Weights of a small image inpainting model.
Model: 3.64M parameters, activation mish, widths [48, 96, 192, 192].
Rows from block 8, named by matrix and row number. Rows with one number belong to one channel. Each number is 500 + 40 x the weight over its row's rms, rounded and kept within 0 to 999. All counts start at 0. Numbers have three digits each. After the name is the row's rms in percent of the matrix's.
# convs1: first pointwise conv (model.enc.2.2.convs.1.weight, 192x192x1x1), inputs 0-63
# convs3: second pointwise conv (model.enc.2.2.convs.3.weight, 192x192x1x1, transposed), outputs 0-63
convs1.61 148:514531494527452552500527510482486537458566540493475493490571469489489552459453460510516474480477524487513522495547535503511473525545466518510445493544487458509486486512516520544488443539436499
convs3.61 135:544509494477468532506554529514500552499540363505527517537477537518537540524500536550488569524495497496506538495455522504496540515555543460543494510524496522560515528550530547444520433532467494
convs1.62 070:522423575521497543467515480462463548410525532496468463457480511487473483542522483453519555570522528482509451505456515498556525466541467465515518445571547472539481490519503592503512504454484529
convs3.62 083:562484508465465533529610540521522521536559352504505486501463532513552542570507572484506591502512499539523573503466498493513539502576536508541512470502488489520531500544516563477526491525505495
convs1.63 196:521530487489509484503454518421491515421331478509524496406459488514599507513475541456506454444464492499510420522463508486494477528514464510487417508472448537561548505490508510495534553412538502
convs3.63 161:421500491497510483490440520545507490540462595522535506522550401523410426496501484520505455486489461464553414478536494513459475489450445504505556512454489552480497470453473419516492653462535502
convs1.64 032:484478568546540484443584524522493420515437501534491507590523508427569382479505445386491521504524490490486429498432490477488472411543535467463456516504406573530497499577525501500417585560505484
convs3.64 033:554544511487499506526493498522541576455566446516538504574450431550508521545520443554505528490519463501473513507491533482498499508548614514561554475424431533508515436545543616560514527498541530
convs1.65 032:506434581490520465470552468530459504516501433521457531560418506433576417465474522392461554506470443504535390439391500510487504441448538405474521524525389528486515555544512508477444598516572519
convs3.65 023:443509480539497504581535548503550471541528507514487460483533561512525464455487562467491577479567455510523630540477497462588514541548497530501458547487508488458527488538512476501481419506458509
convs1.66 033:507447552489472469462556561510502460500487468557435488537465506401574414446433514410488562504480436469554400492408530511493501414487543450487490504522408533518489557572497553507459562566606501
convs3.66 022:573501435456508524482464525509540538559519552544470508497443460469517475486507454494497508459489605450424371439504476540509505496480532506469534473520572539537533595464502649532477623513546519
convs1.67 032:470455546458499476477522484480436512515512477480479512518420559421562415467486497379508515513487441475505407466421528497464428414498585422436506529503398521491496516477485546512450596552577471
convs3.67 027:410477474476440499496544491533507532512491521503465485564536602491469434456502590473505504458472420507587501507509516500541486542540499497513472480471464456579502498507514333469492473451493522
convs1.68 051:539478543482556472498454538536450517435528577594467551510509483401540446440472539449528533519538424502538468528426523478517507503458520494470519479460476505511484544536502537514521552495548512
convs3.68 053:561508523425449516503562523513495575414558328496489448558448554514593551602533484484537595516462487537483543516468483468497512499528507506529521466521530496538521495542516663476515411479495483
convs1.69 030:488463557511520467454509511536427484519469510535512543548434447424589378462519504393489516513485459483550439487422537515453480378507542442496494517482432539498501557469471592469477647580576470
convs3.69 027:462528494533532501481465532480519487525471530468493487477500597442466482502479624467468508474545480500597456535499520494538476484483449491502440539460520486459510468432498328510515388493506492
convs1.70 053:471482520487481471507562504478503448463459453454499497521492516471496405423519430422493477524468475465464472535495493489472473394478548488465505517517444511497484512422486537537425661567519522
convs3.70 049:592488496551541499485496486513517508452629430481497500476524411513559512547497514537475534536395458495461606484465474497463478476515547522507510496496474558445506480571497616466509412470514535
convs1.71 029:484474562501494498479491499494468502537502466527442529531454498436573374477457510394436536497486443474562417455410524430482461395491546418494540510517400518478523545472547550475447613532562504
convs3.71 026:542518528553483507473508504502523494533502497488490535480528437561527519448491448521514489528492539522426475466531479526512522460460589458488585471496461579504460543498496639489530616479543561
convs1.72 095:499482536499477498499506514512506522461435409478467509440519509384540441430527517442480521527541443441484491511416492500513510464466472454531581523532507547529511494559484552476452548677587560
convs3.72 098:423485510511551481496455497496496480453465601484513495497493359479454512484505526422517497488472486521525406501525504537514488493531500475497566475487554518552493417458490409466511458535485492
convs1.73 040:453468535467514520496517504531513464493413529518507499499487502487537357456501442380478492503469468426518465526464513489457469380489544427517502514438471551515488533425505532484466638567529487
convs3.73 037:433509477505531513475500478457520504557414517533481489527488615520404511547531626527541467501499538497557437472485483489488520501475414473477382498520548442500514563388467330533477482483519457
convs1.74 052:547468561569499480493548496519477426533381505490477462471609481496519447540488581392486488538455505510486451518450501497480478435489496488443469512517462557530493510497529461511456587525496489
convs3.74 054:400510446447482498478472488485491488532391598476472501399502577496432480498483507524488476512478605520375435476495492515497487483492453464479430483553540504465494544434460400478500607520484516
convs1.75 189:507453543478480456473539512497497575376497435507503500426496523434557437551532538488494580503558445498502395538433507540579555499512393525456470530446572490586546433531485535489452561579480530
convs3.75 226:463527533516513521534545469519507494552430477503540523521478550521415459471515514396512456515535507531366378523521504532528489513489490489468513547492500485533523565352510498420538533486494478
convs1.76 031:468469535465521546496477516500439510514501548551497514545459449405615376487496494443485519524504464464542461529410510465497501387481546437482481534484426554524486583471504572479491629582558482
convs3.76 027:462514528570536498521464494527481448568415576502466506461504608492459498502531575479514457472486501499595442523521507498481489469521433504459441507496548453463525478445480295486525416494473490
convs1.77 127:496467552572476514541446498442536504496428517428514533464496484521561419501568495454489494525424426552511456522475469506486550467512486521534534561476494471566457510510533480527495532585464426
convs3.77 123:563498478483435529517571503460506555501578409495508505530450591536564477474499473595480534502540482468457575505466498465523522511460539528510490512448526588559500533543504555535494560460521476
convs1.78 038:476460535481476487485543500549467457449479478519465538513453489408523392457476495357526524536502429457526494521448504501458461383494546470492504558493425508528496514443556572497471644564525480
convs3.78 038:559519531458507537477501493508517497451611467492519491480541370498554479475503405452491560565520514545443590514503470519468524549507562512487600482503551584490469500530496636515546514487519523
convs1.79 173:555492484538526503470449511464464521477367455531515495447357479472549487496439550484496461455469523478482424534469521482505521487494481415485463540481426540577515575462499566488516589376493481
convs3.79 150:429499507530528489454435499529495496535452606495502481544524418536420440497509479511533434514457454471545440475541488508448516479477437474505539505486512511483500454451473431539508573463530440
convs1.80 132:528496551489485495507466527457469491477392517496486488447519493523599493535502583469469476460492467561489427490501503518515477499532507538490434501448442499519514528480495486453492475486549483
convs3.80 132:558516510547490491523519483477487523499574410506460525531433598484594527485518499526491597502512514531492587526474502514474569530531513489492471510558472491513518520517521565544532396508471451
convs1.81 058:544469551558528458460482494506474517580422440502445529534471540510557485523458546359474507505482455516510419524429497508468533475577534388463440503534526482544501588411494555572517593558481500
convs3.81 059:534499508587525496521513500505526528559604398519505524493528556502602538505474518512482578538578526515476602516491492533482505506486500531507543492450532646563521521572518584476501525492473529
convs1.82 111:407503535550533502529585501593557511429580470479525507560485465397539427381456517492480479524457440477490485526459492519484565481484572502583576476495463568417489483544484604497449509501496481
convs3.82 110:569512510466496530515547528495523557489551406521522520487499541508564465515499522437489557540534466498451608515487516486515478517488606570532499540450486525484521520592510575590487529413498507
convs1.83 126:550507523579492532510478470462467452572433500529453508479524453581551456581533567419509488486499489544541493529493496511508521549587507548468421591368512444506512536451519551545485532470450393
convs3.83 112:582508485568468503498544501511503497523558450503504521540461579509556508504500475566475520516573486500550611483478488513444541506479488539506511511524431519593510529590506564464498516545503545
convs1.84 034:503472550467503519471562499497465470462471491511505483503487506440525398521484454352515531503472443444500452496434523491462457386516557417478549514472433544488452548435492522491536610566573491
convs3.84 033:581511514463497489522504530528525501482590543480504511412545445467597497483529396499507517500514443532475556513551509552518498504501522474522559503516449554491507504594517667432458533547477501
convs1.85 036:457484570459470461442553530561445462459469463508485491531475479427538354477473459381495538494486470426529464509432492492479506396475543457510522498497423564513497553454514574472470642575576460
convs3.85 034:513524500514532505549504508512504486431578514491514528513501351517562531506486390446496539507499506531422567495512494504527465521508557482508607492483474624477477478496492635482500549503497501
convs1.86 031:481485593476529462465520490521448462524474503528498498547454490432570376479474481417464540497508458470549399487410554480484484401500535456482474499501434533509484540507503557468448621604571500
convs3.86 026:562540534540557515503476524517453507475554550483491532534514433567536543495512431486501482522484521473393475489478470486530529482506543509494625518560455552490450523518473682469491581495507509
convs1.87 049:423482577453494515492555504580463459510467488487475510524438542440472385460459458358495531500482505462488479508496486453496492392508529457496524528486418570523502511488480544511461610593556421
convs3.87 044:596502492581511521497517500499513440438569516519523515469497338500571464503513341464485522542509477492490578511492500532486503496534580460508627463511461612484521454570505602487505572506508488
convs1.88 058:564480516496452507500515484508425454507460461566432543466484432427542455506470528361520565507503448478500465462458514501522483420493526473467476487476457521494475505513548607503505511568529538
convs3.88 058:557510477559494499530560493498495514488592369505516504548482572505591465550521502487468551500514512488487649525476478497496512516508490507514460509430498523527496534544522547509512555501527529
convs1.89 089:497474548594469525502575494543456471525407471426464505502634498528562497497531465457525492514517474542455455489556439469493535394492531538454477527440499438473484478465525434493492508556506468
convs3.89 079:607501515526500504515493507501514543472632389485497479520514524521584562507520464575480584557470540501536544540482505535509506507503516514545591496491494532543534445564504603554536385512460442
convs1.90 045:455487576482474522446616497575486469469449481469539528534508529421501409433425479383502511480495476480471480494494511492490498461499526477496538506500431570545507524496511534529460611564561456
convs3.90 041:567482547502550505495493507484478507384593445522531459515478373517555456533531466476509556574465457531429619506498518512478516511494553485515545494451485605500515478525522620523525436530499486
convs1.91 176:479487501468543472511465510483538523457430415523485500488397540480560435488466539468503503443466501546522453526426519497480476527477508430523496512488429437576529532413494510552534603451543476
convs3.91 148:534508478476468511495563508461498535511545387509504514453449606464571566492499504483472544512534510506455595517458489467576466527502573531506464506509478441509496511569519554477503499499481536
convs1.92 032:476462544483546508485518484516427490494473468553490545507440467428554400522495485360511535532470454475505434470418473479454530427536580411502534519448433528471505546426511560480449629571575452
convs3.92 030:434490493523475459516525442490508474490395571502461503460501575503434420446512630452530482478453438518549459550496498442458519533516442462496430484541486470497494505464496363529474374499489468
convs1.93 077:466487565504438502517439530428521538471597572441494533532574533527574521494549472502491526454469466520537512449508494491517508513538542540501466510503480438483480501449527464468523466478450493
convs3.93 075:546493520587494502481557497481486559458585355522499497539429544505587539603512454496504543522526498570502587529459505514480510491515515483521490491448486534525503500474500547549527488509494492
convs1.94 032:501483587463495413486531503488463475493500518501426513576416460403584426505456503435475525507512513501534353469405552478479452403517542466453468480502419509504480544536489534466465573563559523
convs3.94 028:401492507538556510508486501516507531447435570514502502502524566564482462500485493357485533463482603482590597516492533555458520495517468525523487495470512499518473457485499334648508397485525458
convs1.95 034:483494555458501526455563522543415436484504470537453532502440480419504403462439503355485596490482422473517454492450527479493512407473506465495513501506394501478479534430492586498467664573531484
convs3.95 033:463471536494487483479490484462467502477404490507512512485461603453433494529442563552492479530538455488541410529483474527499508493499393478525423524483471407508482485465469374474484395505496520
convs1.96 098:452506484537524467531452499490505503514408420488545500477370575523528512468441520465507501471491520448512464554504499523521542510471544448514503510473475504565488507408462550558473564358480513
convs3.96 099:419500507507505503493436525524530538466438587503525499531507347523333474554529529476512414471487499507542380491519515498507503502465443516504515531494508448493521433462510391502492521491519455
convs1.97 137:456510483508548539542471483521501517494436422495499514493564552487567520446572467444491517541485452463484505485496531476523540440451556387533514488438515550525497430462487551438478509548533531
convs3.97 135:524507487507461532522550507455507563519579412489507498516474557525581516474497430560480568520511485494452589499477494466561507508534541521497509529457504579514494509517501539587500545475505490
convs1.98 128:520481477548469524515445476451506548494528517502463519566466431555600581472481463525501552464454528512509523452512492496536542415464561500501485458541545447519476479462513596501523420480425506
convs3.98 129:436497468387457490499407517521497467456532448513491504432494459482427443498514509432488508472499444462474380515486506504487469521470423475497407473397456448437509494462497486458495498511568431
convs1.99 079:477524511454550470547430492471558486506542473467501440595435487444521473473561473452484540526535434526538487449457544490497521580473606480545497467499520497441457498494480579492503453471520531
convs3.99 064:562456504468492514502556493477484579429634410516476476591502557483651533588546517463507581513511501526511645542489504461486539509515502491520561461477521568482517509521520605538520447497495422
convs1.100 054:429555484403477505535448492499510475534479514489508445498497525503503376498502449428501458495530450493491538510529489549484543521490603460557453480483482505499456461444503588473508468444487519
convs3.100 040:549462479559569494514491533484511501602405439480527488508469684519460504463502646632496475486487572526579455510495487521500500485481380515470448489562535497500506599450516372528480524541504543
convs1.101 145:485481509497514478511523492455506526363433443450520524440517471455586438541569559447457626462543431494504375501517506539585528479510398523484446501431583446537511432499480529519453510545481529
convs3.101 168:585488503480548516504552534504518497502546504516500484498527483519588567595505555672505604529506499499636643505504516495507538508533543535546560481514502587504511497585509607562485497523510509
convs1.102 102:514505468494544496563460487473526513453551435439539462515450493368478453451571467479479525534484457449504485451497494520481537524463533427581529441510505485460464506512465596486473466605473543
convs3.102 091:585483504471472501502568509488487568509598425516489494516488629495638466521515460565488545507562496489509634484505495454510526502494524522513468507421489530481508570533508557525487553480491509
convs1.103 053:432542501422480496530479503502512491541432478463519423519489528493525390500537477449494454485500441497497516485505487534475540486513660476537450465495470484492461497445503603474500470490484498
convs3.103 021:638502509483478489505510522496484542470420584520492546469494667519454474505534609577493420500502526504570532507571506514516503527518418446464469521523565531517472550429444442511533479544454531
convs1.104 178:621470437476533510568507509507495580383442485430544492477523478376568555498603473537506623529489498455491478473561480510519494481488449482529494540501541450489484447554486530486455536638478504
convs3.104 179:571510534465516540522588531526533531543555513541525522483521532538614575558525575583525574533556501525550641535535531481533538524545531527545571517545488563592526582542527631570501543527510527
convs1.105 126:528492477584447485504442492447523475479359542490516463458498527563592558511464569495501469479478532540520448529515462526503467541501497473480412510474407425523484512474493525521479521385485511
convs3.105 131:582495490513503501496592470448470491511564418499472512498432664493644559490501484554511567493492530556466609508484494497516558522534518485482505496551502480522484582530505596531514441506484471
convs1.106 131:448502500522515481517428488540545491542351441490467441485453525522549511509387532408481497456456534525471422524486483484520487615479487416540464493541460473572509543463453513529490522356505504
convs3.106 128:442503507484501493510382514535499470494429591507509503493548366524343469548497529446511442519461500497523383484547509507494477497485475515505509498466551460482530432508496418476504540510515468
convs1.107 088:488536502431529453514492498481532524477567453523522468556495502485513424499499507512491630457554486481540436488508544529570540565535456496533426463561464483491499519467476601431485389473505578
convs3.107 097:604475500427515525507514535504526516503579449526503505490579526517564488543488617630503583519500504509623575506508507509515535518539485512520532481457459592607513510544506560531472508511523514
convs1.108 142:557539477469462474483432506493481507448356514535558504511383523512558514496464505505526472475484528501498460487462498487529520534452509432466392492469462476575512528405491511548537571453479475
convs3.108 134:546501480466497506514542498451503481480576430510488509475456623461608552471467551471488608510522520536461581542493508483525490527536539517497497479504497485502493544592511571494524369515517520
convs1.109 054:428547485420481492546440495490507502538484514469514438511492513476512367455513431431501441527520447495490547475481484507482537516488655490553451460504479507503469509461478588514500483479482485
convs3.109 040:502468469553503501533503482508469506603401454499490507557479653497442495481494620578515437484542530503514434488507547528511495498466397493475477470553536484529529601404514390468518459503474499
convs1.110 097:505520524532538491505450473477538486538373468492517439467547541556546528571489551417484507446454461559490414505489491525478486566523482494530455499528517440553506517521510542429525405369524512
convs3.110 097:576489465532497489515547477486481503454623390506491497537480643477632538446497481574480609524497500506467616488457494500476539491527518497477477519517471507510478530530494563488512511487501504
convs1.111 092:451483491513452433540438502488524523465556506459501520565543574467635481549512512458484504464482467542508399462511522526478495539489573531540526530531516401516484446473478553449475469495467481
convs3.111 081:463519509415529520522422487514509438496472488513493520497537493481356525495504523410519455532529533499546269494520510517477481519489533529504525456524490442506503470440525446539504444487496478
convs1.112 142:475463547482495473486541511469484520347474457467471529446504515441562426528542550473500605471551421520526389516450514515573533475562404537467464532432597479537532421546477498518467548602469508
convs3.112 170:564456459473513487463515518475483441448569502491470457470525475467601557533486509621471601487453511458597650480459486471470499479542533491519517444514473561481477485651473581585469462508473495
convs1.113 099:540515495454515480512437474495494482552483556511475493511380574396525527504578435490486490507557465496488484470493536490493502543516597506530447468504501489457461507531487570447582472512494506
convs3.113 084:549496523482453531496587492490498531410565408499482511516488613488648556575498491463514556521462492503521636504479518474489559519514518513521529519586499494505514557534528586525538463507450441
convs1.114 057:438561523402496500541448529523499490529419487461516452514430536489519400489506479439497446481496451488493547487521490523468513495471643477518436467495460476515475476459474581478469502469485551
convs3.114 046:411508507472473469522479525496509496368521610511520491480504412486500501478504411386508499489434473508530507489532503539468497519491576451486517481493471473496506453569509568480499446484527508
convs1.115 071:484502467431439467536499523514508494443458448498485451552594490398521482514539455419488640591480473529514460481473522533526527500472514454528502476480493474485497467533460523476425475643560549
convs3.115 066:641505462490434490499558494500492519592544476486484476390491615514613481508502521575480533516504445498523644503492490469478460499536516496502459525424451509519487585512487650437495574510515493
convs1.116 173:580483454445512500574471499495525525420453501436534480484509488420579510529573483498502612463498482452493444472573484527551472499447425492557492533537549440476459437536459552489412544633462537
convs3.116 187:460509472503484466473452460470459479448444489466461479468478478454397455458480421426477413446446476471444382468482472528490457474470479486445408492456499425429471409466475436447496439469500475
convs1.117 097:512525491529541478498454475507519490531351446504491443480602452566550500562430547447498512434494489620508426522490519448522485550530488446534436495449533509549500523413474590487518505428503474
convs3.117 097:554521509498506500521573489481505508474624449504502517500489626491618505494516508561505617514505487505484611476491521510482522517557496466500489500551457523549493513514520579531503478499517507
convs1.118 066:507514500548481488513475502463521477607377517460502434474463533591508489541424576415464493496507474472546466547496539531540514550516590474556443463508512501522463517429489597485513481450457552
convs3.118 071:429521507479520498487436472519499483532418577500490501472516424495416508499511468398504399420511541512484405476515512513495493532464480534475449496456515401447510486501499380542516497493498481
convs1.119 054:445556494435491471545457512494544462545467490450503425512490517478523380516512477438500475487496456500493501492499507528460549496497669531537449465502475477484469487462507618473527479480469514
convs3.119 022:530538495472448523465458490480459479394522524480512519460498450511439571452497512408551471543413512526536498504531424467521521462483481504453531454565501560443554544499507486430517471524518496
convs1.120 108:484530474466574486516467485533542475556421524472506437505367559482518501554506529500501482551550516471490448496498484493500549563494512487591537459527483537500481524471479545418545454399502561
convs3.120 104:528516536444460516539537524495529478474589417527534520473509582511657575445493532499510627575493490475487549534511524492512502531547512512543546514495497538499504570539518569463517448495528551
convs1.121 216:558505470564430509534451506509542534474601555457543502521529486377566624491551442565512508462440479559506496476541501547521463511487480513578484513514489469474494518540514488463492514575459485
convs3.121 168:587529535548481521497578465489492514486581434511494541549491584493635524539510475525516597522515519535473613504488520495491555531557548491496489523563507515562495583499533600489534518498468497
convs1.122 054:430524508422487469548462502498552455540423520435521428526493506480528389483527492448510458500504439516508505488508507523461530504502667486536453456495455472490472495459483585486459470487487513
convs3.122 021:417477548445445470446402459472545447420564519499523492495533469496461494460484487540524477489404477500466519506502496469520502536455494457503499475477546450487532454488496545415518463539442483
convs1.123 110:480525476496432539514452473562554492487387387512527483494372550504544469507487561474487485512456517522509444482454462497473532516515500503566522461496441431592490525412493554516506566437461493
convs3.123 111:436489518523559490485437492533489421475428604495462490491543409511409473539507500446538440498472503517568402467547510541454500481501476466498520506503510491491487477451495460506496457546468464
convs1.124 058:416568500415518478539466512532512449563410502458535460538479550491504390474501458433509450515544453444496528499499488503480524509468634526545446474505439495511466490455498562501459478494492521
convs3.124 046:461536506440514477527509501486505480422525594494546501502489346495486457482520382398488566500464428483411545497517501510504497509545596468517483503522459510409509407584528582499506520472531512
convs1.125 124:464517507546582448463464468487572470522387528532502459478402577510550519543424569453505506495462506508483442531458494508494521569479456492530494497512482536581484533527479547486523398335502523
convs3.125 118:586505499490496519507573517488520498524599425508504524484499600494618535414529508540503578534500503514466578565484507526530513524558569498513528501531493488523491556563514590446488501514515526
convs1.126 055:432547504469494491528456507529515497536421503453530438497505527494517371509532476449542439500471457527538537493505500513455539480463625475570460467506519460505469475444467595457505478491508522
convs3.126 039:440523506419505496511555498510502462583510441508507515532533385494567480495523474399484584476549494495380500535473500507496494498584558516486551509441465519478504415581511561557475527481507518
convs1.127 065:447521494493547465518442508528515492513453524479543401569456570482523456550524498485483507513489489494501458456494518521531544540463556462548518450571438487522482501452496550445477424411501547
convs3.127 063:408516508540572504508485502504477470504404625502499530504481405497358458542522405393493430480531526534523389490519501558505503517462504497486499495511502464431506439486501423511481554534476479
convs1.128 065:435553501472530496541454493527541475474488471457533435561436514437511435475530431453492530579532454468479468461490514517498518491480625494556471453525432474451440520445483593478472467486500583
convs3.128 055:570480488393469480482540484470485542503612442513494497543508576524610490557517597585490518516516443496496677520503494447511484485508505476493478519443481544544478562575499540458498565460512505
convs1.129 060:434560529411498488515433509503508464549444497460540458546463513469501417479522477439514473516526452474493523462519490497494520506487646500549478455484427496467479493456509608495458463487471539
convs3.129 041:473500480460479506516520515493523554472582601476519504554473401499534479495502382499537574525555464465513636486512464484439490492496571476492490525445505456441505495570490588491475582452509492
convs1.130 054:426555505431487501529473507523516475563437505456519431543482532491506401497515475429508464532514441500493506498506491541491544492491672487536448466495470473489468508460502603455512506486462509
convs3.130 030:455510456451460493523479510468472489487592581445496447429509373464507494529509381394450535515513446427445597491436458453546471479524563530492497518501470511493483459622485596456499527454474506
convs1.131 107:514483473518468470520431513510526475428644503440508486545575536408575551557560467503469549517488522512521458426519531527487483565486495481549477483550532433497490502513467464456425442497464486
convs3.131 096:524506503490512506469539461488488481478642441494484496485506578468716533492494509502488621506507472501494667499500494484529487492491533510505506540513489563539473569534487630446513560533473550
convs1.132 114:434517469476563450518489477559536523451486516477460476571320540449535501456487493572499476546575519416497416492510496516527535514432568457547541469575504477570447487487473532507555417475478589
convs3.132 098:532506499486488529508525493471505481541623430501492481484494561478664540541496478441482542517500481510471690487475499494537475493541523532493486490483530467539500521600489579498491426529491528
convs1.133 144:469461543503497437486561490457488548385467434483504548452478497446574419532556539459482607470543404492521377547480498514578555501537387496452478518446589490507536443510472502502474572561501479
convs3.133 180:433527520510489501537468485512509502540436461504530525505471511522419445432509485369511416493540505515356364508525509519520482508454440498470462550478520437517512508358503421422530553493490482
convs1.134 145:519489524453522499488591486540510531332464465476506512487486496418555396532502553505490597481562416541485405537453512513569536485527397530486493558418571562544517426521481477496460553542480537
convs3.134 175:398560539540500520524427464520507535484442512513525547525459473526409470458521465353534413507512498537415365533548520541520490526439451519459468568482508449489507482392526378421548467509528499
convs1.135 157:475458583476520449449539518494476560412484450531479539456497497460548411542481550449502556495565439511495400549428538509574571496559382504447496535452585515550551452505495517500480568559469498
convs3.135 214:442545557530502545558471493544529514549428479544541546536476525551452484475538526412546448538535484542399407528555547532527505543448447527487491562488507492517531531333542424419559539507510483
convs1.136 147:457493558502527491462582499542469557378465453524486555488496509422547403509449559459517543485586417500455378557421508499577544457554398526465552556447545577540540456501502481492518576548500494
convs3.136 215:416558558535499548548451480548522512501454490545540557529480497542460471455545503357560471533530478558400398536562552538515492549456455526475497573482502495496535492363547388431560506492502486
convs1.137 058:438560511447487458527435485509552473440541509466507420565565537474542453513466543469485525507515480543510451465490539528491523558488589487559456486560474431512471493473466575448468409438478546
convs3.137 057:443547537588523525510449499543509491529394629518522553518492417508392490480545430460548479512519502540392351509536532532509509507459492476517537492478521413425512443483517427582507513499539495
convs1.138 053:438564501435497474554452489503535473534458499456512443563499517481527396486522481446495475484518461491511495487507505526464563490483648511530434451500464475505467483460491615461498443469482528
convs3.138 028:519441443524474465487503501457487500541454341484515500499537583515524469489449627590492463444462508502410549485404467493460479453513469521497507490523509541526464539466441479505544546502470532
convs1.139 054:445560499420458466567473506487511459535438471451510454534499519498528367513509481462506464518502454483507519461518497526448511481484650458552439460489496480502455460455483581469503464478491508
convs3.139 033:598506482523488502491536488529501553523433402521489498489509624471519460509505529537472485476470532494371571534536521515451503489498413502498550468398493473526483609461505447524496536477456487
convs1.140 175:478512452491496478515481505560543498505468513471550457497477559541556470508397503498481445449512508475499499552513484511510487562500575503541423460508399463564525522376466518606457526422508484
convs3.140 139:574511504499487504522622468466494497493558449507482520497484671497646538508506555469521570496531515514483602554498513487534497527570533477495492539532487500488473572562521617513526467533515470
convs1.141 063:477536484418417470531441471486543521437539423497526456516543556511557406567507537470503532451435475539500447457516518563489526556457557448545452538520456420511477470468468536422494416435457486
convs3.141 062:626461495479432499483552499463474515487560414477515475527525522503626498492487617646486524522492498490530641510473495436514484502455503508492487506409510568524477577532483568443487511557506517
convs1.142 153:525476517427512469504493519457491538519550433495468513503462576557395478469539444546485582508482501454465557473490534503499498502422475503497518502607465473451509427489474429481496536425470546
convs3.142 185:595443499530496492497561514468503479607491537472523482495511566483498569507451509471485527551500562520536431489478469446478499465580537495516567444626552589534491560497473558522462537441492496
convs1.143 057:446516507409532496546444508509513474546448518479511442512529533502506406494525450416503461493530437478485550505482523538496565497502638500538456476481454503506477516441512607473523494460507493
convs3.143 044:548483517609532453500472517522505501598406452531489551512518656514444501488477667603491491474526485495591418509508530514512488541473432499502444504486476478481480538376511385447493560491481517
convs1.144 050:431534557445486521519479466516499436514504495431498464449528436528495419530533518336490499491476459526472472479441453512514522494452606422488432515468467460544474549495498611490454522474467504
convs3.144 041:451514517502557520483469495530517490510292590520498515520527506519423504519520573491540428475531560554517510501526488540543501505483429483506417467568532455551503563462522432503503418503514494
convs1.145 060:463538560506536440530468498530539440469541475425544466466493509481541435450498543391492561490525473482498447504486553496519508468527537547545448504553460416519453498471474583424421426488468617
convs3.145 059:603477504459465509506586526484494594506548430500515489541493530516556478563525573576486569549528508507569644524491497462521565525567532576522514518509439591534501475526497564510534549491523494
convs1.146 083:506490494509523496505467495539482475626368441491492457443441522512493489545478501349485491514465503423494436502477485529505454505517568461523507468422502470484460563487506587485450579474456513
convs3.146 090:522507489516485498505571490493501548502645397527511512502466596495570473523520475577473585505503465509474534501490513483499480499535509531519503541436466566570493531533505584427501515509504529
convs1.147 053:439538518478496470500494475489483469500464505464549434470479555536485405496508514370503499500504470488484449482475467509544575462472612461526420496516469486512466489500511565491460508505469570
convs3.147 044:532509545505472506482542525541552535495580481547563534538424489511539509490498529557497567504514428481501629484480573447479510529511581494568533486461445474535516454540532546377491556508486598
convs1.148 140:487444501475530468500572496510513529327481465451509516508484519402561426526542580478464580457558437490498384511480512537569531497512408509501483540428577513534503428512474513528442537563476548
convs3.148 162:568465477481494496482574534494513494502550513503482476487538524508583545545489535660492602522494530480609686489471500454485523494542520496545557460520489607518499549603504615573470539512484499
convs1.149 158:575505450488454512569449507491530531388473507430521479502527498402564519553591494506483619484476510488493469506555485539541482503497419475546499541522563447497477390542499543504456568646450518
convs3.149 172:442503460502512460479419473475455477433452495455471474487481464468360465470469414428464400451485513465478357444462460513487464468462505491458437487475532410452471408475466421426484431487496488
convs1.150 053:435534531533529460478454472518517440593505468483512452478525553577490447512461545357456521459466485496496416507461531520539510561467525430501438467562490490506496524444469568469513412432502566
convs3.150 057:552472467501449481501570507498500516493560416481488490521536567509592509475500623566454545549514477513621630526478493457514490460550512473512476501501496613568483525550490596497480511474514507
convs1.151 147:454477583497493463426571509542456553440470464545464577510515494407507397488428590442513517516601441507501398561407519497560531475527378517470573510446549542540546458537525498482547528529466468
convs3.151 220:573452444459496454438538509457468533471532514453454451492510503463517526537458510605448497449473531462612575476440451456504488451552559485510460439506492434535462487644451578588441453523513525
convs1.152 139:426514469527566549527538469579539526513575437511480445542511496420517469408506546415490473525493443507493500526472519515508525502512548444563492476443488576515466487559499547517457512518494492
convs3.152 130:435486520509524482475452485540471491496438589501488480511498438501414493535492525528512413475477506507545424501513490536444510476428408466478489489564512480517504475418478418437464467537477497
convs1.153 043:407558540426505500493463492476507470517494534470532440508470515525508384523493468352497501468493481488513488508474495505487552475480620520493438464494469463552480494458500606506513467464464517
convs3.153 023:509466474483484488533527536479498525442371433553484500510511610520491449537481579480470460502517527512539589484542562471500482509492446463504483493533477532538468597489485481495492490527497457
convs1.154 140:549522500524549480527449518444504512481382477428538479417461548583551518562451572454505477382461513558508436492470511477494456551559464466504450480403472477569504526453511557497531543404531485
convs3.154 129:554503509518496486500609490471462490496582413502468512504446654475645541498512512524509566501481526540471604529481512512505536529524500471494439519528472456512495548531517595493515392510480493
convs1.155 112:441488567518527451445549485533498515470450461547466522482493512432492368475412603389498516492565458488484367520396533488552514495518412479453544480486513561539518473561507569497525492498533464
convs3.155 152:463526541529518548547443513545534447518482498542539531519519485539515508475536508404533549576543479521418411510537528516477503543449447517505567530512543595455547536360544433426545579498459465
convs1.156 121:453541529457415518488497485583538533507611520487449448511548488461523562421442500482480524551604453529494441531520505495508541495491486563528478515605456503564474493550483492494430512529516611
convs3.156 110:516508494417476503493567496482483529447612428496504498452545662481624562463513472462479563519491498492500594492472501491518479516517499526506505498570475477540503553580519598467509505485517495
convs1.157 138:489471486533418493516464503525503492418593531496506472545565486369521537497540486522473525499500508552515501523477520507481461547507453442498484538541400460481479468474477506524446524563482469
convs3.157 122:558532520489470510517601486472491535516606407505498517485495623481621516500493490486482662513501468523505602526483519501472537520562489507494479509542467596506509572518515587454550491508509510
convs1.158 179:597501473482528533556439499482512553472528563489515507520462527473605550517562474589494572475485585471503469515569493478505485439475459448533433497573453456440483492584510492510477480589466553
convs3.158 176:456484442492503461481423489487465478469451505467481464441486440471374448486478498468464407435484457468493387501471470505480429468465477497461376501427463394417478407477473445379483450510528469